Rows from block 3 of a small multi-label image tagger, named by matrix and row number. Rows with one number within an expert belong to one neuron, the router's apart. Each number is 200 + 30 x the weight over its row's rms, rounded and kept within 0 to 999. All counts start at 0. After the name is the row's rms in percent of the matrix's.
Before each expert's rows are labels from the 100 images, of 14848, where the router gives the expert most weight on average: "responds to" is what is common among them. Only what is clearly more common there than usual is listed. The data: aerial photos of the United States (SatlasPretrain). In brackets: how many of the 100.
# router: slot weights (model.blocks.3.mlp.router.weight, 16x320, trained with AdamW), inputs 108-161
# up: expert up (model.blocks.3.mlp.up, 8x320x320), inputs 108-161
# down: expert down (model.blocks.3.mlp.down, 8x320x320, transposed), outputs 108-161

# expert 7
responds to: crop field (44)
router.14,107,168,225,191,209,170,192,255,221,158,190,218,267,257,158,163,206,235,198,219,204,206,202,193,142,259,182,248,256,175,194,241,226,202,203,259,170,213,192,210,183,175,196,141,212,177,264,213,209,203,177,234,256,167,185
router.15,086,223,246,179,159,198,182,215,196,162,182,166,202,195,214,154,205,242,188,257,195,186,186,225,193,214,205,209,184,175,205,199,192,199,195,214,182,173,204,214,242,235,204,206,151,210,175,179,230,187,237,232,189,192,216
up.0,092,210,228,172,171,237,220,181,148,225,162,219,207,198,217,241,277,232,175,179,184,222,155,171,145,221,196,190,180,154,180,221,206,185,169,207,153,190,262,198,190,188,203,231,205,215,158,230,218,211,200,182,212,240,199
down.0,088,209,204,229,201,181,185,223,197,231,222,215,187,243,179,269,175,195,201,230,214,248,160,228,181,135,157,258,207,179,199,177,179,251,210,229,146,241,173,246,200,217,211,153,232,205,166,157,238,153,237,230,223,205,211
up.1,101,189,126,198,217,234,186,237,199,217,220,146,184,200,153,141,164,198,154,193,143,206,213,212,147,168,177,170,255,182,211,167,227,238,197,164,169,199,216,225,223,257,214,231,207,246,196,236,206,168,224,182,230,189,234
down.1,095,171,232,167,213,201,203,176,226,203,210,169,169,197,193,248,161,148,203,172,213,208,178,189,227,214,247,244,248,211,160,231,198,193,247,184,202,161,155,158,225,206,181,181,246,197,176,178,180,175,286,176,181,217,210
up.2,103,227,275,205,231,164,195,260,202,171,212,180,191,175,235,202,251,177,198,183,143,231,187,164,209,220,190,209,234,191,187,202,229,163,223,197,153,176,237,246,214,190,150,200,203,226,197,161,150,163,270,209,200,193,237
down.2,105,195,222,176,197,222,229,195,225,183,241,242,215,218,161,206,170,177,194,239,193,125,224,169,200,216,203,225,230,172,219,184,225,222,217,180,180,230,198,179,193,212,202,250,197,231,212,149,181,239,231,200,146,227,236
up.3,104,197,166,157,167,182,181,194,181,261,158,197,218,167,195,187,176,195,179,193,170,169,232,184,189,158,233,192,197,199,192,232,222,220,218,202,214,243,224,212,158,240,172,253,240,216,184,184,161,210,211,256,196,187,168
down.3,101,210,166,243,173,141,188,205,228,200,212,191,233,206,188,198,207,214,204,231,230,153,208,178,232,229,196,211,165,204,223,156,197,203,267,197,168,156,198,205,193,172,148,212,186,209,187,236,182,233,146,148,157,184,240
up.4,096,211,205,234,180,241,215,214,190,194,155,202,239,222,220,151,186,206,172,200,145,184,170,240,227,260,211,205,248,227,198,173,201,251,160,161,265,268,198,199,228,209,196,192,265,121,221,204,166,185,214,196,190,196,267
down.4,097,238,214,227,202,204,256,178,186,227,168,209,189,149,160,216,186,150,271,225,220,187,165,201,218,231,239,193,178,263,211,262,201,184,201,153,176,136,220,206,205,145,208,187,188,238,236,211,227,225,206,226,177,215,245
up.5,092,140,174,201,202,168,202,192,211,173,156,194,207,189,192,185,190,265,234,142,174,130,218,123,204,148,152,191,165,219,251,181,246,190,220,165,251,182,237,172,204,218,170,205,238,177,188,225,205,208,259,207,193,209,219
down.5,086,240,213,227,191,213,194,228,182,171,197,226,113,229,157,187,170,187,230,183,185,221,248,236,194,202,198,220,189,194,229,190,184,178,194,190,208,171,175,167,246,185,223,171,226,247,197,243,217,218,223,150,127,202,219
up.6,096,206,182,219,170,250,233,186,187,232,181,149,177,166,186,224,192,203,235,236,235,221,187,183,226,175,194,183,181,234,223,201,226,288,194,221,199,233,158,208,215,222,258,276,177,197,192,203,213,228,218,223,216,214,218
down.6,088,239,211,189,221,198,142,203,204,243,238,154,180,179,206,167,168,225,162,208,235,173,215,223,177,213,190,252,264,251,202,185,201,171,179,203,233,175,190,150,183,200,212,166,188,157,230,165,183,140,231,211,184,229,236
up.7,097,169,204,214,203,158,186,185,194,175,217,225,195,130,171,211,171,244,235,171,217,244,207,217,218,177,169,179,255,236,194,201,198,163,198,178,189,183,234,200,211,179,185,199,228,230,217,209,205,208,158,225,165,216,157
down.7,092,251,199,186,205,191,230,134,149,263,114,145,210,221,217,193,209,162,186,169,265,186,169,169,217,158,226,233,213,160,152,204,145,233,162,182,188,159,177,237,183,200,206,198,228,203,208,205,221,219,260,139,237,200,214

# expert 1
responds to: building (94)
router.2,098,200,239,204,244,234,176,191,212,206,195,273,188,233,191,174,233,205,171,202,175,198,186,224,219,224,225,165,194,257,248,180,182,203,220,188,177,248,213,243,177,215,239,251,250,239,190,204,227,191,180,261,147,176,156
router.3,103,219,214,189,172,221,188,170,192,180,192,274,195,213,219,202,168,216,145,229,133,200,191,229,244,146,207,186,172,217,201,141,181,210,253,181,186,154,200,229,188,189,194,238,201,214,153,237,160,187,221,219,173,195,165
up.0,105,141,217,220,217,194,182,204,212,224,161,182,217,249,181,180,233,226,233,234,165,192,232,183,210,176,205,187,195,192,170,286,170,205,210,206,247,145,189,172,185,181,175,226,188,194,199,196,218,201,222,186,222,224,213
down.0,100,207,166,242,190,187,179,223,184,209,173,148,187,243,171,160,196,224,148,197,209,224,254,218,235,169,163,179,256,252,248,162,208,254,190,202,212,243,224,180,221,190,211,199,162,221,183,201,203,237,220,131,278,253,218
up.1,101,217,186,220,134,195,111,209,207,219,140,206,197,239,244,156,212,159,193,219,209,167,221,220,211,193,240,206,219,208,180,158,224,148,187,208,180,189,212,201,160,267,237,211,261,209,162,202,184,196,216,166,194,193,233
down.1,101,234,216,137,217,180,245,223,194,199,160,199,258,183,201,150,203,211,152,236,185,206,191,204,254,173,213,186,151,230,178,206,155,248,232,208,205,222,143,232,208,261,197,205,165,154,206,157,189,187,239,228,213,195,213
up.2,108,160,214,207,239,188,227,211,222,159,193,223,234,134,192,230,213,141,160,207,208,226,228,204,205,184,178,178,225,162,204,235,224,179,222,182,167,195,257,193,178,199,215,205,180,200,230,194,257,167,188,177,227,174,187
down.2,104,245,142,183,206,168,224,224,234,216,204,170,206,183,217,248,220,221,184,197,229,229,172,188,226,227,229,206,202,232,187,179,183,197,194,182,144,200,170,180,235,211,202,199,233,179,196,171,186,221,129,229,188,274,135
up.3,089,212,229,213,190,217,202,141,217,172,167,186,135,204,253,282,213,180,240,237,247,208,206,212,180,264,221,162,209,186,162,193,182,201,161,214,224,226,237,169,189,201,234,233,213,227,243,154,220,185,251,153,190,175,185
down.3,085,245,207,199,243,187,165,241,187,277,190,191,252,163,218,204,215,195,224,149,237,193,192,185,214,206,150,241,191,166,194,193,238,214,189,156,209,249,180,216,197,198,172,188,207,154,199,220,174,249,193,236,237,178,241
up.4,093,147,226,184,205,190,226,241,210,242,208,124,172,125,215,198,245,204,195,172,192,139,255,218,210,194,210,150,184,177,156,205,153,218,187,192,207,173,204,209,165,210,188,228,206,197,171,243,199,213,182,154,178,219,222
down.4,090,217,202,219,192,244,209,199,231,191,172,164,219,198,174,169,226,196,223,191,170,159,188,129,164,202,240,249,219,193,232,161,187,243,251,140,203,202,199,180,195,184,259,165,206,163,165,163,173,160,220,212,165,191,188
up.5,092,227,183,185,179,205,241,227,196,191,188,219,239,230,176,145,227,213,163,250,200,207,139,240,265,222,198,252,180,237,189,204,234,212,170,234,153,225,145,187,250,185,240,175,223,202,225,218,170,210,155,178,224,167,221
down.5,098,203,165,228,151,212,221,204,218,193,154,224,151,204,188,175,211,188,220,185,205,241,230,205,197,233,175,172,164,194,254,207,231,246,204,194,201,194,235,198,206,196,237,213,120,229,148,150,233,233,212,220,222,202,189
up.6,100,230,244,170,173,196,251,204,213,237,169,218,190,179,219,167,185,182,184,198,191,202,229,235,189,215,187,224,215,159,207,189,266,227,237,229,217,193,198,201,210,166,203,266,147,202,202,182,172,185,174,161,165,206,173
down.6,105,204,195,224,225,181,237,233,213,210,178,162,213,209,192,209,191,193,230,170,204,173,190,177,225,188,245,219,155,219,183,207,262,210,190,209,165,239,193,166,243,206,211,200,192,258,204,169,250,192,246,207,187,168,186
up.7,099,183,201,162,186,171,184,196,190,231,148,206,216,237,162,235,289,268,183,209,246,250,212,195,132,177,199,255,223,151,180,177,184,157,190,222,163,214,209,215,168,150,164,185,150,154,193,228,217,189,197,168,234,235,118
down.7,097,196,202,200,160,175,221,230,252,224,240,142,189,235,220,220,188,171,193,213,163,168,223,186,169,193,301,169,230,191,209,216,196,206,185,169,164,201,196,208,161,232,225,211,179,268,228,218,162,221,210,252,183,228,174

# expert 5
responds to: crop field (53)
router.10,118,216,232,233,166,238,218,232,208,185,206,197,206,251,229,244,232,180,211,201,172,205,217,164,179,235,209,238,197,128,198,211,188,211,170,238,213,174,208,174,204,179,188,149,227,188,249,159,232,241,218,189,251,213,152
router.11,093,195,197,201,155,261,227,157,185,190,181,227,198,201,234,222,222,245,215,199,168,175,225,193,173,193,210,196,210,172,224,168,159,199,213,186,241,177,230,224,181,173,204,167,142,212,213,167,156,211,246,189,156,250,192
up.0,098,207,187,207,209,206,190,191,212,259,219,236,189,219,163,182,208,242,150,223,163,223,169,179,138,200,247,220,190,216,252,190,170,224,259,182,186,191,168,184,226,179,237,254,208,248,247,194,229,219,239,142,197,230,224
down.0,100,224,255,222,155,205,189,217,191,199,229,230,208,212,152,233,194,160,158,159,147,201,187,168,230,190,143,206,229,189,200,181,250,165,176,158,193,210,251,174,230,199,176,249,207,180,187,202,139,187,229,217,208,182,243
up.1,098,162,226,195,148,174,269,178,201,178,202,159,169,189,208,176,190,208,157,218,234,216,194,206,230,120,185,201,216,214,214,246,176,200,226,257,228,212,210,186,179,168,220,230,208,156,200,205,200,222,184,185,266,253,217
down.1,097,171,224,221,242,271,195,241,150,262,159,165,173,176,216,225,180,195,133,167,205,190,235,174,221,237,175,210,160,178,186,222,213,195,175,203,210,230,176,162,186,233,202,179,171,124,206,212,186,210,161,192,200,190,183
up.2,101,182,214,196,162,162,216,191,243,176,175,144,227,169,214,180,248,230,213,173,168,197,223,215,208,219,186,186,259,161,180,206,222,260,211,201,212,239,243,190,220,146,206,194,146,169,216,214,196,229,178,187,146,242,158
down.2,109,180,195,180,218,226,282,210,196,195,200,192,244,178,223,198,171,151,171,195,268,216,173,210,190,220,204,213,250,201,213,189,273,230,204,246,213,198,177,139,222,186,199,189,242,212,176,232,160,183,167,202,152,251,214
up.3,104,199,204,214,161,190,250,249,208,139,205,241,174,215,156,194,187,173,180,209,213,243,216,220,200,265,220,225,179,197,169,165,215,183,212,199,204,155,213,197,154,210,178,188,199,226,193,220,215,192,215,164,176,177,258
down.3,106,208,182,233,281,263,190,258,209,191,253,197,223,200,201,168,187,265,179,215,178,221,160,207,183,223,229,174,141,219,184,186,217,170,171,249,173,173,235,218,181,231,191,197,244,222,219,184,212,229,243,248,207,218,232
up.4,104,173,171,186,241,253,268,218,234,190,232,168,207,147,173,214,214,215,200,179,198,207,209,172,197,171,216,224,172,175,240,164,195,207,225,194,218,187,186,229,207,221,247,204,186,176,258,152,184,166,214,219,154,207,203
down.4,096,150,219,180,178,180,183,176,219,220,201,172,192,205,202,225,181,138,245,220,175,214,190,220,175,141,125,165,203,180,157,158,266,215,211,209,237,171,246,188,215,229,175,200,173,192,182,192,202,209,194,200,153,166,260
up.5,100,214,189,188,230,178,168,222,229,195,201,246,149,220,224,199,196,224,213,256,234,230,191,176,173,189,171,153,151,184,158,174,207,193,188,183,203,185,203,188,200,248,184,218,187,221,172,170,194,239,143,170,204,262,227
down.5,105,193,201,228,201,174,214,232,183,219,178,212,160,219,158,158,196,235,168,169,197,238,193,209,231,175,269,223,192,194,138,201,158,206,179,211,160,165,169,208,168,184,219,189,209,162,216,209,206,137,234,198,272,186,203
up.6,106,202,213,196,201,192,165,188,198,186,233,227,148,232,190,230,164,172,210,219,194,181,241,228,208,164,215,193,204,180,208,230,218,208,179,258,203,160,167,176,206,214,195,187,210,225,185,222,202,198,130,244,176,245,183
down.6,104,157,209,246,181,205,212,182,250,206,185,270,207,235,193,179,240,190,202,190,253,202,167,178,214,208,137,189,162,211,201,177,223,258,223,245,181,173,186,221,169,227,175,201,200,179,198,168,186,241,181,204,230,157,120
up.7,104,137,233,177,235,253,215,222,221,230,135,186,183,208,188,171,223,197,148,195,203,272,204,177,194,171,226,216,128,165,215,223,195,215,172,233,174,209,155,139,237,193,259,143,148,207,163,184,216,230,199,254,169,194,223
down.7,114,201,226,199,253,204,209,216,212,194,197,240,217,191,202,172,234,161,162,208,123,228,181,180,203,186,236,158,284,222,109,221,128,206,234,194,246,193,186,208,195,225,241,218,208,189,268,229,192,208,230,215,215,219,180