A small multi-label image tagger, trained from scratch.
Data: trained on aerial photos of the United States (SatlasPretrain), 50.6 epochs.
Rows from expert 0 of block 3, named by matrix and row number. Rows with one number belong to one neuron. Each number is 128 + 24 x the weight over its row's rms, rounded and kept within 0 to 255. All counts start at 0. Numbers have three digits each. After the name is the row's rms in percent of the matrix's.
# up: expert up (model.blocks.3.mlp.up, 8x320x320), inputs 54-107
# down: expert down (model.blocks.3.mlp.down, 8x320x320, transposed), outputs 54-107
up.17 103:129099121156107117093133134112171079156102110125111099068135108120139140131134120142096082113157105115148112169084169151144174134146116124147152129129080138111140
down.17 105:160116128129112092120124149147135165155127106139124110164121069122108145142180137135127142144099113102107165149130153124122134177130108121125148127117100151121146
up.18 099:089115143120158102149135114140108109105154106138087144134125130124134119141117165130164127137147125111115155122135146127138099103093183117135137154178093111100150
down.18 100:102115158135130142136144160139156149108131147130169119115134128155153092120132075130118133108134115109134127104128091165138078098171097150134121144114156125160118
up.19 108:092124157162135151094121132150094144136156086089162182117138135131154149111091121094145106106119125097086172097116127137129090135124137161105125146133155082085127
down.19 101:102057090126143127152099103135175097156167126117101129181159120099156111142106118115105133160172138138162137112140147082097104089161103155168150132143119105132129
up.20 104:122134143147084154122091214077110139114140154137134152120135120130112083136128097109145125098119162153173138200123096134131125119154129098137163169169125159133137
down.20 103:115143149109146127144153151097121131134127129133151129119131143122104096106103115112135155112099090138132130117111179159148132118118127117098158117119122134108130
up.21 101:102159149113142119116118129137083098159120160139129121164161134154125101146129129108116166126091159122164185126170112151136179150138128099121136110164119109095117
down.21 104:125153106143077099143140112130190146122128171114118122142120158119150104118097071133132105159116162129188155099148110145133162099138134130106145163160109139127110
up.22 101:120177148162143097170143135100098172131138142148099115125123129120102140139097173120154133170121124100152108122128050128131096125146106151151102119130102149146128
down.22 099:146127139125139102108147094101123083120120128116104103131109136140124145085140097162112114144116131102105150128120115143134105124163172136162131186150161118146134
up.23 099:123152105104080120097113153104175149107146124138131130110165132115105193162155188116133087113080093102089094150100137113090124100159165112113105163171107110123140
down.23 101:109086103136117144163099179138154146101116098126176100174148131098142159090111142096131147144142089123105103125168106090124101141095115123110154086120135140096138
up.24 096:176104125094134127108130106091152119104085167164107121109096127098110176151148085152116134131151141123130124154109105142145131115144138126093116110140106100109145
down.24 097:125137159101142122114141138100128120155174068103117145170121151154131104139077134104134101131145123125137135181118114113158149114131122110129087154132144132134136
up.25 109:138130164134103126151174139123142134188141086107125176154146130147143117094143133166150117145108147161136098088140144143088124133115131110123136118145143128141139
down.25 113:146128101166133099096094143129129153116126159109166108124137150137157126128183126150151104129168105092124161146148136118177190116113118127151133121119148148122111
up.26 098:129118093103109104151166157131132114118136126131148106117182101145112155102145116120119123126138132159131066118137136145113124115121086117117133117184103137111087
down.26 095:166113149149120118149122089155113132075116126138138156139130107145093116134111136136121146159075152150143116149128147150140141100095121171109111147107142082127183
up.27 106:162152106121114152135091150133091138146122141123132098078120092133171117116129078115120177182131118155167170124147175176117098142160114087156120135154133139127107
down.27 105:141139161128146097110137117110104110143151118115140076129146174155099150122174193070158116085137113088124134150102147127152124135102147128114144127141136136094155
up.28 099:127107186165141154112104116107146214137126130134123135080142134133125151137131211153147101122118130136112108127118162146096124127127124133148134132178137124141119
down.28 099:104146096096152131133156116128140155146143141165095132142135121122120066124116113121144148108121151100154133136165102121167178079116138093073138076137153130087115
up.29 100:130128138104152074143131130141106193148138138108172130188142099076123116124156141143121108127146090107135161159127147134101078096160141133084114137093100141158094
down.29 099:082148104148094096127173109115133094086091162135075125132144141111159189130123067091083119121117120119157119153106068099127163131147189117171112173144139077174147
up.30 097:088142137165117098126152139096151094153168131128137174162111110138133117137153185123185122153148093088148177145161148138146114111099202144101119141123087141105131
down.30 101:120155121109128144108160103133076115131134132147159095163142122123189112127128150130155162151133173124093145172129136121154072133146118162113145126115133114102119
up.31 099:105138133098155125122135094099127095125112134147130137182108085134127133118137099099167160134109131080162108164082140144114113106125129128094165110108130148109144
down.31 098:148155079119113117124145131157087136091132107103158092137138115137173106140142080091109152163092097145125133141156141105159135117128157151128091095173088102102123
up.32 109:131075158151099148131101141162107141168132121121143118132118065135105149116122097120118165152118129128127114130158134122156154146119147130118186144089139139167116
down.32 109:124149166117091101128142167131129130133191114121135137106111155146141144133141124134112167149113102070117112146104093186202145096132124147103120119126165132087121
up.33 104:099104132179105167141109097140172151144080118098155113120121114113123151087103127188127125115077159080095134085113144097109188119105117137117160119172104144158133
down.33 103:104071113138127156148148127126139115098170107117174102115140149097107098105126151147119144142095102130172083100113117162153128123133154128136135131104187133116139
up.34 102:093094113096110139111107176132126169134128161172095137118112159098126108132093159145123155132159113146123118111162148150132173150176143107123148113137158119131179
down.34 102:142130157161144119090158131099138147129102142181092152149142116129129132158127129126141182108139150124125145112190139120125140132090138131165086149129100155132095
up.35 108:155128124146159131092159069128151113112149114080137145161126122105101158115164159179116100172143103147103111155138160151129110140146111142104125130160079103152114
down.35 109:154128098119126079158164145108124151141150103163143127149095148148144155151170134150136146140118151147140116112149141107161109118169124132111171142089158177135124
up.36 105:184175134140115113088131127128124144115143112163134144111159105124108138119137122114122103127079158113072142130111131146115127129158132175094162123177077113120130
down.36 103:112115111135173138144144127152122132163165139119136144121079112103148127121155096152116089123110133133144152123092094095115103130092094128117146103098149139116135
up.37 107:141135118144134129126131134109123174142127123121102132090088144183128123087122143169081142115143120098131176104122131112130114119171082127146135111158151097108130
down.37 113:102128133091128146149173142097052090088149112124124137095137134169107120127131086138143114148146117113163166149136154126137163099104109133131130135094061120149095
up.38 090:134116087096103136175121125094126097124112127131155110160065118113102105143106160125110131139114157124151125136129115111127122138148084140153126128138114170137138
down.38 089:098145128096116164172155107106129139160150107130137106115122137124107157126147124119105132115126179154100082158087146125121141079156122153115099073119122138164105
up.39 094:111121162117124151122138132127072142117145156172083123106105157167119081130113149095102097071130099155115115171126164102090106164126135148091132123173151141145162
down.39 092:136196126156154171139174175095121144122124110129111069088121140128130131103147161141170136135106129155052120125092168159190117127099127139090119097120143145140123
up.40 093:145160120084155108100146139128123081096086113080101089118178124102133149122141159071112154129098148124119144102114164101130150152121127127153074141137128124167128
down.40 093:058182128134096138128102150133130134146106128140130156178114057164116173134155145139106125153081118119145125119140144122155136121183149152133157120120086106089153
up.41 102:133089134174108130112121140145173155128124140125104145119148135139178134110095165138187108165103139143131121138142173188174085125131116157093107157106127133121093
down.41 097:119102109086148113143138139138114138127145129122145141105120149145141080109158127130146125146128094150149138124134124123113124107107150072183123109131168119109166
up.42 101:126134118146140150145150116070112095112107134163077134100144094122134141151127155113132182119104123113118151113061103148160127134116094151090098142110141147133122
down.42 104:097136166184139115121076117121126109113121103134106083147085107123132136134126148155110160150114120100076094068106164129125185138151127117131174103115156156116087
up.43 097:160125113184115125121071124113097141096114139134066120141132153127114119118119097107116129117113118147124149089153135092153129137160116113104172126093109096125110
down.43 102:111127199111129116133103122115167093143161085033128130117117124099147096086134122060141116112115164172138077133132088138140153110145122159158100134128176182125173
up.44 093:087122148128163130125140113135123168123114153080129121116144149111146133122144083163134084126116093158108112093067095136112155102137097147143107127119120131111131
down.44 088:148123123107136150120119146151149137112121150187155146116126132133147139174104142121140164152136141136117100165167093143129098117117135132118172184134131112083128
up.45 100:137119145138155165120140136118138130138119079147108111162132165114124090145120079097082164143117170137129096146119149140125134136157098139143122076098133154086168
down.45 097:144125136115155103051138134089148143096167143112096080167140131175129137153162136117131110134117125115110097117121137115105160175136114149099122132160096102134102
up.46 103:185190146128131134117144119110111153101117140156111110117154124090090135147109110126168153149122136136108108152115163125115171138128125185119104086147107121116130
down.46 105:096107113167170135112093108129105114067121148099096144061099172169128109105148116121106136147120106139110122116176090112126118117097098156038122134152135071140125
up.47 094:112143075113104169118160134087124122162088121129112131093100111103137079100120121115113158154105157126123078137131110141149160147141142171126186122126097115080157
down.47 102:106167142140125139109110119146155142131141106113139141142124138116160112136122159081099122147144126130130108139135103122107138099128139156103119125132136131167138
up.48 100:178158088152117137131073114093074154131151103119150130142130071138141126110144130147099115111140092113133163124104091144124084099139122129142088123167119138147143
down.48 095:162092131123120136130137142115105149100122139096127151098148134137131147133158111132088163096099107119131109115160205152138145119142106118167153164088105084096114
up.49 098:157123100114124134111112206142155104130114138125143116149089155097111156140161146107148155131083120116148100142083131134094140185131103164148139113136104096111114
down.49 095:133129122144125069098114122094105132111114133164164110139136140186098151169148132115154131127138135175144157095100132131182186101133127154119130091135138114122138
up.50 103:096096099120160142092146137117129126126150158138108149145138137144147156104130126117112111107147129123132125094124133100099118125104090087151139109126086120105053
down.50 101:160110111122124147131128120104117109123119123149103135118117125121138142135117100139154074128133120134148154148142144130091145138099130149143114147107133118109129
up.51 096:107129157136152104195102118099141086115146111138101108123116128159154128132123147093098149141154153117125171110104134133098146135086147141147145173135147091089146
down.51 101:144128095114107157089135144120115147107127155145119124128128101141118158133108127137121122106143074080144089137141117151166071169131118152118126144110158117097142
up.52 100:161150127115128163125113156125086138085112140076125101127115101083075142107117150124144168155133112134142126117125100151108079140137104087149075109162183145138106
down.52 097:157096159138099107137112120087133077181104116156132147145157139157132118161103140141111105140141160161156104107169110144122159121102115141121150127106077123094145
up.53 099:174097112111146111159122138134160110148108076209124131061129121113141095166141076119136149132099142142150156132128120153131143156104159112152120161090161101099127
down.53 098:103126145120117110118140156076096137107148173123118112080135127171095096140165103132110126089121137134109146122093149090128142110103163183133143087120131158103165
up.54 101:078140094145126113140152096101137132136146071113115109153120142109155128124144119124160155089125125110139132138127144112127127099110175136124129166111148086067136
down.54 109:106121146092120140134132132116137141145126138150157152120091121177148131158103117117123136098128110082128126169107163103133117106122096130096147122113116149156121
up.55 100:112101121122110100175124126101124158140128167150110165112121095160137119129118117136151125175101107166157139151160160131140069109119109136127105134124159133152140
down.55 101:137116071065129116131135104095068128149136122130091137093148129110161151150131149104098135133144152125129152154146073110127107140132182129118116138157138132126165
up.56 103:122111126108099126141147144122186128104113112145081124133140114129109141130121143170098118153091083128088083140065147138115126121107125112127103129133155087095139
down.56 104:106140161130169153166130141162152109092085132115158150097126146098150072105118106096124153169154111132145101153138148107133113133115121112109112088156096141147146
up.57 098:109126105136137139184104095171112136102118158120162130125159132130175091131107166137120096118097147104130139144121136160118185113108134098152135133182075139126116
down.57 101:121117112113186093147130120135121069093149145113139134175109099061100157164130193127118134154164125135149117126158105149162142115147141122109149152121134140101139
up.58 105:088118108125196091090163108127158120115145130121120143146066119160137083116139129150113114126152107103078165135085118105116116147126166153109120153125110110139126
down.58 110:103142071110132079105150114140104120187143135080126065120093146120144126162128133163159134133127174140108128123099161061145107148122138115141127108134133128138147
up.59 100:155127162179131113128157161127108118173101135119141129183159127139162154126126133120072109105146117183128134145155103144111158107122114120155126135176095125145093
down.59 100:112126135159127117098153155119145142139189142129176178139150110109141109124125138150120142117103113133138109116067138110131163119102174131146114128123137141104121
up.60 098:117157133104144110092113144106084150124115113124160146170111096103103075117095118156142127131116123160172155103140140125091152116110086168110115117138147145119131
down.60 097:097161119117105121138095106099095119133114143109132123113146169098141175089126118115163152113149092179168136094154134141148131143109145136123108085130149120139158
up.61 099:149109103086100117124112113082146122167100138075133142088100157078124105150133118119123152130133124096143104123117190147154148138106119162093129171116158162093138
down.61 091:114087078134102077159088098125114131116080133153117092149130138133160147104173101113149119152096160109112133127113140168192138087154131146128138117122143134118161
up.62 102:107100083167106138146150088121153078174097137140129100136126145107119141091114101155148115170130103125102097110101148154101130129111143144081151127113143150137129
down.62 108:106089107086184138122143111113110142146159095097159083130150113117160091150134140157134128120109135149126119120123168095170141129128134145135130160133146124119157
up.63 098:127112119165175143165101144139117115119128140123162154134115166127142080177100125114119119143141103114155103159158118119178132120152109148138176094134174140100141
down.63 096:138148113090100153112104080125121129156136086120093151142132139103138151158108150131118117113110126102106091099140146159143143138138105159122112124107094114144177
up.64 099:107169134096107169115095153112127119087134137135043114129099150114168165151092134128185150130127110112140177119115154159117115152104151121121163244101146096094125
down.64 101:103113121095107111153164129127144126161097116143114146146122121127154110185130151113177130144163147156152144148093157122164088137144112064086112127124167109167124
up.65 093:122115154104138125080151134163138129111107134181122130123086074161104160127154110162093147150153127147151125126141109164154175124168089129151143136138095092087139
down.65 086:117152118166091145179142130120096167135129115110110107141147127122117140118101128131122119099120129075140136132168161125116131121131149130126117096153125155134177
up.66 092:123152139083121157119175123113096107122091153106107126155100137159170100149159102057122090086116141165125163139102129160087119074109114137145159137179145168123089
down.66 085:155080135127131121134115130136120112152110119160156144095125142096176155135141165151152128120132105143085083135106161143133151156123117152161132128101160090129180
up.67 097:135147156109151129161120123078120127123101164122107104144123115122092135135119117099151154155127116131120143086135144112101149098145135152112156171064144110107098
down.67 096:131087122128137130110104119108111138131104134147133148137143137169079147143102124113111189151141114095115106106124131154166161100167144155086082057173144088118135
up.68 104:113099154180112162109112130123131129136142138115117143119139135137093125118121151123122104092124144130133140112156123092144143128115134110097133094120097167122131
down.68 105:131118111132090146117109135131130124160105127151141120107167099158179075124166114146143124131111100125159128162093101127113118138107124143169111141132166121160147
up.69 103:138148155159135127150127137089179082132112148122107089153115124113138164135091118128184146116081143110159121155123101129084127154172140086116177112121087138123095
down.69 114:109152138106131157122123144131108114143126116152104120127159154131123147175147161106119155195118190078084103130136112100093109141132109112113121116126125086119097
up.70 097:105118104146078147102156097109160138112104107114144153138143116172125113135136136132125118126081146090116145141139155124129130135142121112091133127117125135161125
down.70 098:118161150145094132098117149107146144105133095111162157127157126124136136105140150126125125106167120105124164106123120142119108148111137113140127105164109126111105